config = dict(
    model="model that answers yes/no questions on an image's attributes",
    dataset='telescope images of galaxies (Galaxy Zoo DECaLS)',
    train_examples=44167,
    image_size=64,
    crop_scale_min=1,
    horizontal_flip=True,
    color_jitter=0.2,
    cutout=0.4,
    questions_per_image=4,
    encoder_arch='resnet',
    encoder_norm='batchnorm',
    encoder_activation='gelu',
    encoder_depths=[3, 3, 3],
    encoder_kernel_size=3,
    encoder_stem='deep',
    encoder_avg_pool_shortcut=False,
    encoder_widths=[48, 96, 192],
    fusion='cross_attention',
    fusion_encoder_width=320,
    fusion_encoder_layers=8,
    fusion_encoder_norm='layernorm',
    fusion_encoder_norm_position='pre',
    fusion_encoder_activation='relu',
    fusion_encoder_mlp_ratio=2,
    fusion_encoder_head_dim=16,
    fusion_encoder_fused_qkv=False,
    fusion_encoder_bias='all',
    fusion_encoder_qk_norm=False,
    fusion_encoder_parallel_block=False,
    fusion_encoder_inner_norm=False,
    fusion_encoder_positions='learned',
    fusion_encoder_cross_attention_every=1,
    init='trunc_normal_002',
    residual_init='zero_last',
    optimizer='muon',
    muon_scale='match_rms_adamw',
    learning_rate=0.0049,
    momentum=0.98,
    nesterov=True,
    orthogonalizer='newton_schulz_5',
    adamw_lr_other_params=0.0015,
    max_grad_norm=1.0,
    max_steps=4200,
    batch_size=128,
    epochs=12.2,
    lr_schedule='linear',
    final_lr_fraction=0,
    warmup_steps=120,
    weight_decay=0.09,
    adamw_weight_decay_other_params=0.01,
)
Rows from block 6 of the image encoder of a small model that answers yes/no questions on an image's attributes, named by matrix and row number. Rows with one number belong to one channel. Each number is 128 + 32 x the weight over its row's rms, rounded and kept within 0 to 255. All counts start at 0. Numbers have three digits each.
Before each channel's rows are labels from the 100 images, of 14976, where the channel reaches its highest value: "responds to" is what is common among them; "colour at peak" is the nearest of a few named colours to the mean colour under the peak. Only what is clearly more common there than usual is listed. The data: telescope images of galaxies (Galaxy Zoo DECaLS). In brackets: how many of the 100.
# convs0: first 3x3 conv, stride 2 (encoder.blocks.6.convs.0.weight, 192x96x3x3, each kernel summed), inputs 0-95
# convs1: second 3x3 conv (encoder.blocks.6.convs.1.weight, 192x192x3x3, transposed, each kernel summed), outputs 0-191

responds to: roundness: in between (79)
colour at peak: brown (78)
convs0.128:143088172153125153165102077066085125111119102123151117086143117068100141151157028141089148157131160112178130172153134134127090089143151093104175083196162086104117052092162128118146097118103097114117137155146095117146120136011139110149113120113121145114100171109111136154140087133127139130
convs1.128:156126124080136158122163182153151174143137152093096068159108134160163117137165148098063156112158140087119070163088085151176109179139128118133095160161168064186144174110172126088148097123120199129181096147168108091125146159113102103163125133125055134100128151111107137094117097120134103212120093131083148101151147158170097131112112103129136205077119113066106151118112086082208117101137154122089107207151124097101198164179077160131110120133134120141119198074153147134122134104105166152165096144106146085175150159132117126102096139182129113173145177117124103163125117093145102108

responds to: shape: featured or disk (91); edge-on disk: no (89); spiral arms: yes (85)
colour at peak: grey (51); brown (45)
convs0.32:124103084153093181165087200148107103108139147122087141118086080168160094150128105120108080075146151119146171188132127160120113172107135173060151145091106107145097143119132185089139133136080070121173119118135207108104111132084111154172082131143104113155145121140102108047164144185119120115
convs1.32:128111166138124088150144120114102147158122121109134149124124035140164100114056146178102124118086073113162145139082188099099082145186134123175109109069066142129068113155095142139112148162087168109143148194112138158063136166095133136193119155080169171079147107142092163139127076144092118134087109102137098134178193133078198144092141155094141190172097123135145161154129108128101152124083154146178113145164147110126151173136145137117145106138102168123122081141058139104119086149137106112087104085130141136038080199137118139105127120130159039090150168139132143120111105128092111118

responds to: roundness: in between (70)
colour at peak: brown (52)
convs0.70:128133155132094106107134098144167050113129102165126130025130113101107161127066064129119095118094070086130154121116135121128140098163126151141106179066116123215140115113130129117087147114119148116086112094090086089085169100084101144210138154140121092144137190135140094091129111101152115152
convs1.70:140108153142169104121111179138120117111165195081107155110129160127111119153147109119231111137108139094153148119090165135140098129153123127135140174151144153146198064066104176146132165103128115195183103086097185131121095194126132114120149100215114087133174129177071111169158159164142159143089117128158111125178089130084134118159151164123131119114156078135146122134113099090104064106074104119137129120090167146138060145100106109107172101119115084108144212088080143093169137050089105192166086139095134126098103141113147134148196123104133149088144119143134112109190092136113094120

responds to: edge-on disk: no (87); shape: featured or disk (87); spiral arms: yes (76)
colour at peak: grey (79)
convs0.125:098148125127118052117111063195108063103131130109128163073144110143112098123216084115111090062119114160216168145117128117096075149110114177112146142071133154096117123109127124155077136104159108120177127077110131111138128173160098152173121079147145127156132153162090126086114117107144120084
convs1.125:130094123143154080143152071213109115116112147153144138157115152128125159132126117080140106052180079145095095126151161105116146074106140113094152142151167153111144122140158066147148115116144120124130116127114207154136091098121166180152132099150163142136116145049104131169084175110110128122144146136181108150102170120022098162117087099117113132124170140125090134125096150168094161124162173161120140144203073153107180185146117145146083135131112073146098185026182153145135159170139097143161166114187129104149134125136077148183146159154114166068098075122142116114110140143168151169

responds to: spiral arms: yes (40)
colour at peak: grey (98)
convs0.133:154132108106126157125124079133128155148164172125123112106128098102145116068177072132120174147130161175139169128136150033137073114124147101078100084141132140107126106153124118137145155119124120126157096183123105115118150206112017097107104060132073128192144088141107093103137095098098141098
convs1.133:140081113094121163153129126141124146110156178129153149141090158146055181153116148137110165104183122126136128148149127108114165145145104132108157126146063150113154132177178117111148109115120156104101176156145100133161098055132147119183163138111149120129209130131132155100143115092147158139189146132132146144158160103166121077093091194140077133164064124176111165092114128059149142080175085107146120160105084134159205163093172177148137175115134084118148164115205111101109164157154132162194182110106132166112142132075153129099098065177114098128139128166063130194107090126134165195

responds to: roundness: round (43)
colour at peak: brown (34)
convs0.20:139153088087145232146147108141123153133164113105139114130134097104087124096092092138151120073124080102100142102129140127147130079202131120138151108082140093151117150103149214065071128113096111105142132128097112123113135089202096132143149135116124168129147080137096088100178043103109116181
convs1.20:125118136173109133125141141097191118097131093100098107111134102146129130107100176133159140125156107108166142097164041100104080116147144189140176092109090205055161166181175170159137134096184141140160130142138125156059114178141115149120115240105125109086123122170093092133131183137160130122129100111076146153150088092122139141072117121103143156158193135102148093183130132136125116084145206111169101098159153099118171081141152158105149165115167119097155132149105141131084133152150150086123169103129099146122141116126202126096153113197051120178164167127098091107157170091109110132

responds to: roundness: in between (71)
colour at peak: brown (39)
convs0.114:146112083205112141122125116120143108120110134149153153156138116092131153114127113112118152162083221101115123124147114093095112153157144081089150152192095073142123102093072151149077091089078127110135106125199116162132143081115078082091124069158111134188076123105107130124163134125148114216
convs1.114:168136131109156142158183115149079115138133125115156126126079102134144130138122102133168143120163154135128129140118103119101079190210070120168133138193115113172210122101093166128133135139092119120199179124123128105111170144141111116143132162091128093043203133180116101100133109105160126186113077151138110074113095168149079150127140186117163177082091169148151139133144095101101123115112161107126139183121053102103087011106080106116082123115121110109122168135151114127118119157112120079166142200073152095147108159075107114085155159160075170148138083133096122137079127120122114128

responds to: roundness: in between (64)
colour at peak: brown (66); grey (32)
convs0.64:119128107118109215117106119078101141148102145072158176112138142098136074086153100129185119069107102138135074083146131225103148120120148120088122147087124138101135092150129139115176104115107140145138125135103173128116128078081132195114187166110120181103093112085057099131141144186121123095
convs1.64:104182177157050181138141154116116125142140142102142126090151143148147047154093163168103133178173110171112169145080151128152137102146135141127109102116150195127154063156121156122178164160080135130112155148128123068075095162118195143193100147071084082107144157164152158114109107132134136112148143150104081119144165113187052111134177079124184130149133107114162179161138157128204119118098090095119139162116125067105173099112162105132105188147158153135176086099104150145158098099101142179129125182118121148081183221152110147123128113136163128147148127100180157116166138127103109147

responds to: roundness: cigar-shaped (52)
colour at peak: grey (53); brown (43)
convs0.121:089141191131119053107151120149142095136111151104083132138076137073092128091105188126104062068080088079170075092135133116160145155176104114125118145091128119109125076178150108124116176142093190139128110079147139156129080116148145160151151080119105099064070135157162141111121095087130135112
convs1.121:141113124120105108125204195140119124178163165151096154110110170093116138084122102099139125093076136117131118110187124144117138161077156137123138151143125165099117198014096164139160113156190154100113162145168130118092158163103121101158143127139093129201131086153140125128097114138170128110092146164142123146108135073093104175068108105085127173163151149151180148172135119097032078095121190082123089175195150141148115143121109196148105088167168144131131113183128102161104136156136101146128101087111088164193135118116142103128112084099127166164130143098099137122100092114084141054

responds to: shape: featured or disk (92); edge-on disk: no (82); spiral arms: yes (73)
colour at peak: brown (63); grey (28)
convs0.105:131074129123130171150089177145096136088081161126147142111116059121093148130048079132139125152099085048138163111176126141145132132068168118095199100104160102140134158130119175102142088153121130126112101117155113156142120158140166177160093120097098106204132117144089103166130075136101085067
convs1.105:115117142168072155201122131155101116161083108130098160114174094103183109195124172220167097112149125125165141124111171144166159119146159202127202113074122118085166116086114058126133138131097093104129073106083149124122109119102172140059133152132131103143103068120028083131110129151080130107126125107130056149123122082101145144167116136109105146094111137160064136139089128152155137136150116093149068131167162101145101092093129122172158176088122111132142081113133122114106149104192132095100145176157129137116155159162148175118183126122140132139073115091109189144097144145099062093

responds to: roundness: cigar-shaped (41); edge-on disk: yes (34)
colour at peak: brown (58); grey (39)
convs0.45:195124068055125122121099113103095136145142068069117110113135114132134155118099128131128152189165140126101153178110143152035112147125125113135142170172107112052138105207158121112134113138133120155124079103193140111119141110239090089094161114141096122122137099121127147137111115088121144155
convs1.45:116228102074106155115133141148129119127104097187115101096165179074154143156099124124160125136172142131159123101177136152092123092138153134170123103155081107144118085187172123048172149138123113124136175116101129161099104100106122080097115099092158120149152107115154145136165137103105162124129168136141089120146134087105158157243119058153128108050163163134165151122157187128158131108109115066101152141125127152157135084110147110151143116039121096079119138131211092130141104156152124119102080103135147100152114099156079119140144095106140146242107162118150148182139119164164127098

responds to: roundness: round (63)
colour at peak: brown (49)
convs0.48:094128141090121147114077036162144102100118105146135103105089097103131133151123099133121156170134175142162125103105129109103088110124133085154124121091088169152140176090196163103062128096139159107145073100138174094087193117081096107152126078159095121125085179097140143080128118088119047148
convs1.48:112082146139187135140107147113142115083084176119143095164069145115155093110085089170121170142123153120131119107135103134154163166147070137104122168091142058087110167138109187103140099119122121157165156165107176170166070093135137171158130065158113109099159118148140186114124197132117105156121148165144144109130000150119100115097095205078102149075177159135158149119117125138127089126092152165136159062110111087124126085124146148057134047171146116145143130117146087133121126114108102067139137112101153136155154119147097167115148125144059158086163156157115155105114131103133167188

responds to: roundness: cigar-shaped (53); edge-on disk: yes (42)
colour at peak: grey (87)
convs0.146:145078138123136109134090064138089165093149130173111186165149091133120126117130159138148108132185148140149216168136118193106069086141128113099137090095107176102129100147119079125089091148079095133156131160125079137170131103144093152096145125133097008078154114126133120164108134113161115143
convs1.146:145101120141073130086156143184127121183084122151151131121086163083133111140176108141109100120118204135148154120126076115114151135147195127115114119170141142117143146105121188086139163151131097077068099124076165152092175105079154121147102162101166145175183130112105083168109106138126169181115088132120113090141160082123140136196127123130151097108088140069176209153102164144151165118106114034100161207131147113172155088124145119145157104144165120134070101090200141096118131137144113108094165123122104137152162074144149171141133127056159138183081124123131161140142153199132166084

responds to: roundness: in between (60)
colour at peak: brown (75)
convs0.103:103124118096096174100082067138136044085124113125133169100139130122100113124126067119166110137074181140185102088124114117172115126131138123083121163127128108124139162104131143100093106143099111113148138031091138107078175144126113140132041092151074108090127138079076108107128130127139096203
convs1.103:133073105106228221093141119113135155111064155130155147104146175107073117094093069111142121112137127109121151108117083119095122128106075120169102202150121070093153126104048131117096111094150121145135133168158104145169122140112134148165122082163134108072116177136133115092094170112089160052089154121123157128146085148118095159153147192091142121089123110101114096124120067196128162076092142170126178064112050126194121084149092127084128125148139124146130108113105088151117137115113072136196138066109098134163149176126139149160177116111118140087120157147110106110124109130128165161

responds to: roundness: cigar-shaped (56); edge-on disk: yes (33)
colour at peak: brown (66); grey (33)
convs0.77:128127142102111127135173117099164127152108145084145080145108089105123111121117147126073133142106101197093066123122126088065100167116089158091138076127112129095115133242135089120111173122212108138122096105148144110130105181203122082134139117129129137141093101132067107134115045150131112118
convs1.77:140145123175086138135189088117146140175109119095083139166141090125144095128100130081090138111180152109102078101130105136148134179069193172136154098081094145139109189116185157133139159088111097084104126132175179097099133106121138105137103166111117133204157138111112142133110077109115167168145133125130111122127148075163130140150089084173166053169100121128155183081165129117079137102161105106098138163111185160092163200162143141158100144126100128103128161102156146112112135161068104162089138087166180136176128059104090174119124139123143095233111116096108133184112128091193106139

responds to: shape: featured or disk (76); edge-on disk: no (66); spiral arms: yes (61)
colour at peak: grey (54); brown (40)
convs0.67:113083099135130167119154128144152127139123167102097086081133151200106116131097073122076086056156083089121136137132133071105093094135140121109088141165145140131132074148130135129071092156170106130075129161144140145104107077126124141121170051126080162138156062198098131088099080125172096109
convs1.67:122122184075100140103155132133142092165137128152165125113209140115133118129153165113144103155182149128161124158083130160140137112153105103162187086138131166129121128089112043068149123115153092142119145171150160154085194138140165141147114132121113145090103119137087060130114061132114144100138126101089074119109124102088109117076167111120139074133095177115095093171130135155157158090145137089226096177152115132071097184156166134131155127110131123101080073146219102082120158100204150162127147181112143124113116094127198159098102176163166111117168144104128139104114056141109096088

responds to: edge-on disk: yes (49); roundness: cigar-shaped (38)
colour at peak: grey (58); brown (39)
convs0.94:117179199150123114123087128084167095092124115167120097158113119114053144094092081122116118146122124150183090101125132088123130167135114095078140090142139174109122108123138159160127163160129138151155161140118142087101102198030142116097057120176086105088162089149176125166109146139129144066
convs1.94:155092114142164101092125143157098118131143138140055120126171113104147121144064107117100160097057153174090127155183156140147162085108212082113171117127137172136138122047112107110133093111121148090063115149082082154158097119118120116183128102104097140201115144104125143163075115177108134162096131100074176136122104117141151138153127090112116120109153094151135182120133171077100115092153105073095110087106146099169161169084130118157212141116103108136135110124156115181100116098146128127141062153128136137154125115090117118152148125005141148113139171151159177108150102035141135086

responds to: spiral arms: yes (41)
colour at peak: brown (56)
convs0.16:079173112110100067119078135140091072125177079120131061141134128181124133144101083132138108178142099176147071168132124140137121167110155184128154068092171175183097129106156165206156112154147140115190158157095124120166133111112165082147113073135078138086147149134115125104145128156154132142
convs1.16:123097129146197064094110154163147109081129069140132091122142118111135080094115177110099135135081107118118165104150182113135096110104145110139072200135114047093135081110114103185095102127112125105168087085114128147150080138165050165085146138152110080250082103119148170161148166190122098059141150097152178136141120151131081122127113089159146124169125138124088118105104163130128139181123075116108139130145219131134144124118159084153160144118146118140155104172081126144128127089173094109159116172094134154072143134134091123149101140081100124124143129151144133109139146084186119202

responds to: spiral arms: yes (44); bar: no (30)
colour at peak: grey (72)
convs0.85:136101070103143143140044170118113115117140117110138095110112136110139115139156117132080182070111145104157111104126130064169136099125123118065115157161104084123127137117124140104179122110076155094205144129071173101125188146043068103049089171164150143107090111123117150143123103136143116099
convs1.85:142124117120112166144094108135176099126091130141138084071123109111138156122154111132130167183137105146095212174080185077151125180090092154149118088184145106153147145139082157112173140141155152068164117162067168137103084167124122107136232136052076135109121116189160127127132127098164147141110099088144178085158168129148089123102096101145196136122105070067115150113172122109129154118131179114106106145113117143096121052124051103168094158102122157179112133168152140095123143133085149192165132090140075141141162167110147156159115111141122118105153135098045114134098167139111125145

responds to: roundness: in between (62)
colour at peak: brown (35)
convs0.82:142088127168115215108141145122097120147123104156111142114108079145084182086115114121110073111110110132106098185078117149105103111116116098081158141147163113110124111125084057134136102126057109151127035155088080130040140103106116170058113143134128105121095122150117102125161098183139105154
convs1.82:115067138098119143117096155072144165135103079147175091145125128119113113113132140095107153144113135119094079041087110094158143163161108073147102135194172126138173133098143159078129155156140126141110152129123144094110152188123135113155166133142046139075127197133129106116163101200134160129110136135113098143182161133130068134109165177110126169120113113115113120142108081113104093070097155070130121167091127048111210152146083117127062141148138113099054119090106121154134111146148143184128076114098125134147110228182193164146171191118137076123112164138141147118136100129123156131

responds to: edge-on disk: yes (27); roundness: cigar-shaped (26)
colour at peak: grey (83)
convs0.40:130101194133115125122143129079174086133089100161087081118145088136136119095097116143104133140063079128141118120133139129137090177135112184132202096164140169123127156055150129140109166129093170107099104118136193138103106220139194140111104143159119100167119109141114152147113104122081138037
convs1.40:159130150144147110135156191173123115131120156139112171152120169097111100115068104149079111085126152185168150101191175108148129153097147186151148152132161149173120128027068137131135137091152107110138189129117130140157148105156137100230119103186147172162180094150152106151082122126121145137126096118119079134127186100117185106124136126125091088123159146179084171154158152134106123080135103133069066159133145143184141210135120122198146114172126118156083121107161131120143121152207095104132134114134184118156123078087182162090169117102110139114137122135189120171068156144120141116

responds to: edge-on disk: yes (31); roundness: cigar-shaped (25)
colour at peak: brown (79)
convs0.73:117195175102144207149167119143146155070145079113101158115152120173152143106089145126119121165106093084078146152115115202168086092082110133078103108123143065128127127121139139130119085137072119139085062083104085112161118146084115150124124132128124110142183146059194142128122103122119169167
convs1.73:099144135146118117088138080138161060094103105153114131083156112093129137165191158111134114125136099172123129165131103127110120148156110111100086072137097151136133121126154131148146144131200159137105166098096154182209086091161126150104101145056150122165143095115129061209148108088114144136161127114127135148061122099104128159109099125136165192151074144096119130126073147097172120088186192115153113072174133156128124092130158147152153138193139186130141157127149112147140105117112099080129185212155080137157179185151172108132130077136124136161134199105156120157099079180142143062

responds to: edge-on disk: no (88); shape: featured or disk (88); spiral arms: yes (80)
colour at peak: brown (82)
convs0.90:101103150130116136128097092108097105111153132176128079145100137154199126177154116124147097092190103124086134139100126108084108132112071089128088065155138059125089142103095084104133155116119086106147132113116128128148139090151235136073164053121103145054128121140158127151186120099124106159
convs1.90:115117095114146143115096095099077179141139116108176126159103093108133125117128153126146191123173112153120104109094119129116129134127179131129098110118043106098122168143086171092107192128149139057084142111178134149132168075107130144129091157163130165097102138068107137117169219136139149067123123117084186204130176112163075034118135173127192115208151135169154171164082155102117143132099175112126137124078164141139134112117146138135186110153158126119148128104136101150135146105148121170150176122107179113136153123144101128058233084140089135185152163121132124150142108111105112096

responds to: roundness: round (44)
colour at peak: brown (77)
convs0.124:133101115084080094115090169172143078110138109136141110096166193099122119130114061133088131177123115092186055113105128101133094151104111145131162132073130186133102126093117158193094124123094145147181096153095153112112178067116114057107076129177121172075136188130130140101122125148118135140
convs1.124:143078112134176144163123200110185090066206084106092164098166085117123153090144088134118115142124113135153143123136135117099083111173140093102049189151048104068125136073131164136120158101150150142134134074123116129107088183193118142142146146118106133110079157160148143102159145104152094094125064140179128163139103068120113150145138161152109114170122105162120091144139066120153122157078184161153100118129178154082058110109125091113185162120095154111152131126076066111133126127157144097123154156070143116070118104133189102106122137135098161076156146158099092090177100104136137175

responds to: roundness: in between (65)
colour at peak: brown (79)
convs0.120:076123168146140147114080141103093136091136154137097113091119095131140130103121134157119077166143072150081097150126136163134109151097171109111162125096094195159155152173102129110173121103106124161102056164099129121132099179030131146107064136118055101162087105078112145141142091122110198101
convs1.120:182092126173090101119106106109123157125115119109170191109103075099205160162142126160173105122125118183104192132126113135154080208165080083138174187193143167087112108101087126151146117128099173163112105121085129185130175140122141105128145112118119104142178087081105164192104103112158157185155079088086111149138194158104151072070160154140117186094118088136095169176148159156109147126100102127121153137124166144126128050159090148143182155116103082110138145187122132099136134155102086126126067158130122153104136130117086119138100111112159156081104117143171139135205128154133153087

responds to: roundness: in between (65)
colour at peak: grey (74)
convs0.33:109145137132163102134140094156088142115106110128125134223107173089097147133198196114101146092128098091112156099133113072120156121115097123133174120084124118143117158164050131111132130120118162143127164076154170135142157115146084063099083131093089158163128049149123175152088184095118098171
convs1.33:127085160107159137158110101150140145127128113098107143143069130159173100080104095141137137143084129101095097113122131102201153140174104063098077109105154116074106157162185125142093108117084146108198163122154140133160126138108160089180197188156102102084150136150132098086157209123131107196120122097151159140195067137153136151075083124132105127166133190113182112125074142087123106133115139082104162092082148092091100072146100106092173167107183120099143116123175104132139129126097150157166067174093129122139140184112135171137096142163028162151154158162133107099158139117117114122

responds to: edge-on disk: yes (41); roundness: cigar-shaped (35)
colour at peak: brown (41); grey (34)
convs0.138:090103194153141085131210137163135112127108173124133083134117079119149090087133073120182090133068155114134091109126121076118140141117153144095189088090129115177129158133125125147124142135134089138156170112066090141149086172160116143111088098147102147112145181211132125118152087138129085048
convs1.138:142079100114105074135174186108162147164102171149094118123132145132164069149085121076108111122089110121135147114145102116175091124077180138119163120129153159143142157057088180081192116119171115107108153167142125152112162084117147118137103141113089155195132162139077095165083133125142157140129102141142148121091155084142081112112114132153175155142165155114171122166151152113108128110189099102097146166102175114141129231152091115176091186115105126085130159111116128130126110108117072135160118077158184151171132083101196156143142130094159132160114124022070094114150104067072099138

responds to: shape: featured or disk (100); edge-on disk: no (98); spiral arms: yes (90)
colour at peak: grey (49); brown (43)
convs0.76:155142177145131073116157141147126130139092098113100114112134147125133149158120107117137169141129131134122109097126122233105124087105165115165143130113117208098136122158174132112075135169072134156086048115108058094153081120110112155124074143129106169178160103078184129048134133179138100124
convs1.76:094127162219145100117112100140187094147109190109133159139164109144120138178171137097122125115139139174127137109148110141124138116122157101118124146115090109137116067192065129197132211123175154122110144066119105172156133084130133117115134105142149201150074070156140122176076133113123103106157089100121103113139155156034181158118127094161148109150183113162125161124175143135086137095171122123144106134093140153145140124117182156136096109134075171166092112157088114123098126131156101113097107059152101127103131073047073095138104139117172130097062138082117162133132082133086207135

responds to: shape: featured or disk (88); edge-on disk: no (87); spiral arms: yes (79)
colour at peak: brown (69)
convs0.160:130046101113178105138099080163105083153153076193084112058121099146121145103099136133150161070126120100129184124120123141069126075126150119108113105186078122158142094096160067074125165169078111113144124065098098172115096140077140120142099124110166151122149109081101152117139144112109126157
convs1.160:132124153136139187102173138070108105145198131080094204113188129105129129137106150171167114121123185136123130085122170100135065155126131073138166098128070107133164046135091103128136175189125171092139092084105144101112162140114115124163163135084145189105128108102097083143103129138092159138113063106151043168218138157098106162129150129120139183148112078171120138086119130105161096116130079136123146199114090097173100118138109133124197173111116113125129116123140194119164136113146067133131122143102105113077158133119175131128073136139144124126148157126075162195152152128142165074

responds to: roundness: in between (64)
colour at peak: grey (87)
convs0.7:109124147125075167112168093053115099085115113099097166061164141061100126134126123113113111094104208115101056116125128157113093155147089136151091128120107044144129169144033164093111125139102136157104150145178155143105146083133079176120159101139161107096091111166127154128140121125107120106
convs1.7:163120095060128161119115100158158134113136075140193123131117148104130100131146111129134133117134160090140116146075119130113159134166086182154112150151128154153147112118121163030145124164130092128143127135108137115118164133129095085168098133131110069091155107103093126037137153059171143154067159137131052150132155117182136112102169189090144147154103149096192160103123111089158065107078133096128135138092136159126193169095109108107101108147150104109170157109113088193114144072147178201163205163115127118191078162082098110098167143098113159137185084130140135105138105071117155142

responds to: edge-on disk: yes (51); roundness: cigar-shaped (41)
colour at peak: grey (58); brown (41)
convs0.137:159111134162130098126121130136105163096141184170119184158122100125157116151133127111136078116193105114160152118149121158191139104198162126163104079062152127161129100062073128130152141121113120151156150204070132156134088104101029195129137110142113119067101118142155117150121179104124131134
convs1.137:142130156114097091122156149175210113132118101147093143102134193133118125167157109087194139134164108130087140145119169160156132131128141158143124111221152221146119169060146117167175151109156108141052109186101115211152135123137107071109106155126116096172123116196129138132181063074146132151089085154140143114079096131189112094143099133154200106154146173105133111163128122168118101073164157090099112158117147136167151135116149100159104141092164139135133114119181098140204110106128166107127170121149148153138082133097087133171151158103149115142138188129119189104113160155159128084