{
  "encoder_arch": "resnet",
  "model": "model that answers yes/no questions on an image's attributes",
  "dataset": "telescope images of galaxies (Galaxy Zoo DECaLS)",
  "train_examples": 44167,
  "image_size": 64,
  "crop_scale_min": 1,
  "horizontal_flip": true,
  "color_jitter": 0.2,
  "cutout": 0.4,
  "questions_per_image": 4,
  "encoder_norm": "batchnorm",
  "encoder_activation": "gelu",
  "encoder_depths": [3, 3, 3],
  "encoder_kernel_size": 3,
  "encoder_stem": "deep",
  "encoder_avg_pool_shortcut": false,
  "encoder_widths": [48, 96, 192],
  "fusion": "cross_attention",
  "fusion_encoder_width": 320,
  "fusion_encoder_layers": 8,
  "fusion_encoder_norm": "layernorm",
  "fusion_encoder_norm_position": "pre",
  "fusion_encoder_activation": "relu",
  "fusion_encoder_mlp_ratio": 2,
  "fusion_encoder_head_dim": 16,
  "fusion_encoder_fused_qkv": false,
  "fusion_encoder_bias": "all",
  "fusion_encoder_qk_norm": false,
  "fusion_encoder_parallel_block": false,
  "fusion_encoder_inner_norm": false,
  "fusion_encoder_positions": "learned",
  "fusion_encoder_cross_attention_every": 1,
  "init": "trunc_normal_002",
  "residual_init": "zero_last",
  "optimizer": "muon",
  "muon_scale": "match_rms_adamw",
  "lr": 0.0049,
  "momentum": 0.98,
  "nesterov": true,
  "orthogonalizer": "newton_schulz_5",
  "adamw_lr_other_params": 0.0015,
  "grad_clip": 1.0,
  "steps": 4200,
  "batch_size": 128,
  "epochs": 12.2,
  "lr_schedule": "linear",
  "final_lr_fraction": 0,
  "warmup_steps": 120,
  "weight_decay": 0.09,
  "adamw_weight_decay_other_params": 0.01
}
Rows from block 2 of the fusion encoder, named by matrix and row number. Rows with one number belong to one neuron. Each number is 128 + 24 x the weight over its row's rms, rounded and kept within 0 to 255. All counts start at 0. Numbers have three digits each. After the name is the row's rms in percent of the matrix's.
# fc1: MLP up (fusion_encoder.blocks.2.mlp.fc1.weight, 640x320), inputs 107-213
# fc2: MLP down (fusion_encoder.blocks.2.mlp.fc2.weight, 320x640, transposed), outputs 107-213
fc1.78 105:110137101128157102070111111121097138114116094118147083075147142137131067101110139164118113139128148089145165101130108113142147115124113114108187143140185137118133117083146105117091124119110163121110187135164125161135134127122132153148104109108143080121128096127128126133151123120142164170158119140125115111120104152143077
fc2.78 100:122092133111120161153151108124135107147134102139101137155134128133085145136167139099173127158113138173148128123100149103150167137107161124145140116123087138113114160178147155169123113129130135123121111133116172096130169138144135085100120139165146182127168062116129160099093156128104136098133175170161133122098128096104166
fc1.79 102:110130176143158120111085095180083099130086158138158126124084166112149136130147130089129098118141133153145146142127138190183143159116165108091144131094141110118100110125103108094148123137104110087138129110139134109159086167125116121132122123142106150123109144108166128097088112139102094089116127133096118144158115091169148
fc2.79 098:143150091121134114152150143146144127147201073124105143129136090106107118169157089134146139118119093149088103105093128102128133154162114163157123111170110145109118143131088099136140106182141150121121111153099140116051155110125130150136134148146150103168164124104091119101167183130126105121111155124161101141156128144151120
fc1.80 097:119106126096134153138147166156175127137140096126139138107094082117122142178102088122130093139126135141136141153125137102170135136126181155165103105129112158110168188160111162096110131135116117118172175102110139106109090106055137116108146117124127154149114126129139111138108148121111126081127156147125186129113156148082133
fc2.80 099:135130134146074125107135107086160137126130118114106131152136137130137135104119147130119162143153121113118104141145102141084113166140096099121147113111164112138110154109142151123133151131087135117117124114138129130165096115148083182108173131137097082106115126135065161146145103154146104181112081095134114130152152116150143
fc1.81 109:130146149153108116130139103130114157128153135136108111164123131159147130179157157133113093079144134166107104077125130133127137144116138126114118070114082129096173126145143122122114151198115174073127118146130089096161130160126126142110099129126114115149123129131180134074109125115089130162111139090121094123105133096127106
fc2.81 108:091096106124157104107163148110117087148114149105165122114156155136114096149106115117134157100116150133089104136124139090113129111105133141141109168132122133148131131138176142118140131147122130120128086141102154144147093093125096111172163158132175092165127171134119096145108064149091141097121125164145138124123104140116132
fc1.82 107:131149120105093107122119143128121162106119107106125158146134097127158096141143140168091105114131106110147131111118080175125154149160122169097121095121089149100106162103158177130162085138105124137112129116114111085108122121140153106116156138115118083129099113117105119114151111140159128144080091172085160152120100120149140
fc2.82 113:147098153127131118117128126113145161132150148163110183137102100140122161109130114096107089164140140143163147127162132102156177089164129087137122120162136108124131129136091139121120121133124134165141105101172140119123158119139111128120087103107137124146169133135147117134076099097118151152094137112135143113094193121098117
fc1.83 090:108110110160140109121145122070101093117116132126157098159139162139154144150132163096112128143160151142154106119180143120103118156106130087085150128120111123132155083171112136152153156165156066129137126141155094123104126118109138131147152134107126140100129117096059154140149126093145134147142148128105094154118137161127160
fc2.83 085:117107158123117105083136141151136127110119102144143131073114125147094129136156104129113112116131082145118179165094141114118110130119113095119116129137143140121112166099160129062135153095152068141120131147124153134084121129149134180123145151123122065158147108160158086129124166145118099111188148153139149155152113141086175
fc1.84 107:159104155096171104089116105123144144139104131125137066134109155110134123149159144117113107132143078153112134117105138106166117096116124143116137102102100175116181153118128113090152165141127156165143116129100160143121114110074140153149135126158140113152152121172154130146177137142138138134134092139112115117123159155102119
fc2.84 110:095155108181120068135145138137149096151087145151128138134145118153076115119085115148142154109136144120099125125127120139125158139094096092129115123137126161126154137133121130146140130158099090066116084095105091157135079135098100144121137130101148146173117141124141123133110121114143166150170139107141112108185119134139135
fc1.85 103:105092143095106129115125109145102140115140133094148131109116157101159149182134178106115109139087131116161140167100128146135140162126130133098120095122143114119086092129149091134156122147149138115146139078176110141106123140116139136135109137171134092160152121117121134162139123155075151134091165092154166117080076173123114
fc2.85 106:158180144116080087145119164104116144179120144154155092073158156153163088117108083131113133126110130151091158113101156126142150139176071193096116119160141142115159120139114154135095121116136104092160131168151128156100135142161155108132110108116139145075084093145102138115093111098135119133164118148098114125142152086083153
fc1.86 096:125097131126122112178139111102139148145134145132120125101133118150137117135085141130177089135141140118112118087126108098182110180168096146133159138140116130115160184159128132121125107100101090152101149097092093084122096111109107117139138123175132117152125123126118123085155116154188115099118116147116162094095111115087126
fc2.86 097:164121124119124194105137142116108135102120142138120119118107180158090147081165137136110113101152122165112193147158128139110135157133111126134146089169133137169123147106142116170109112140121133166110099144130148119102109084099143132159163127127102128125100107124133109153140131096106160129122078107141108131132140145139111
fc1.87 092:128150133139132126142096133146171113158097115107138097119150117154152089105095135128098152103130118105135169140133128143126152117118146143162125136104142083106170117146102119131161096093146134103135155115112120121113160132134106080107096139172104133124106183130118134136141164147148131101085154156111180121127115161148114
fc2.87 102:155092116147110121120163101137109084146114137080120151136139124135110180168122162144131153126143138128110136148094135118129164144147170140129135075150156125119118147120133123135141142087112110134168078135128144120120140124135171100157113155097123105104129156123117135153117127163139094136118069143102136121134121100128114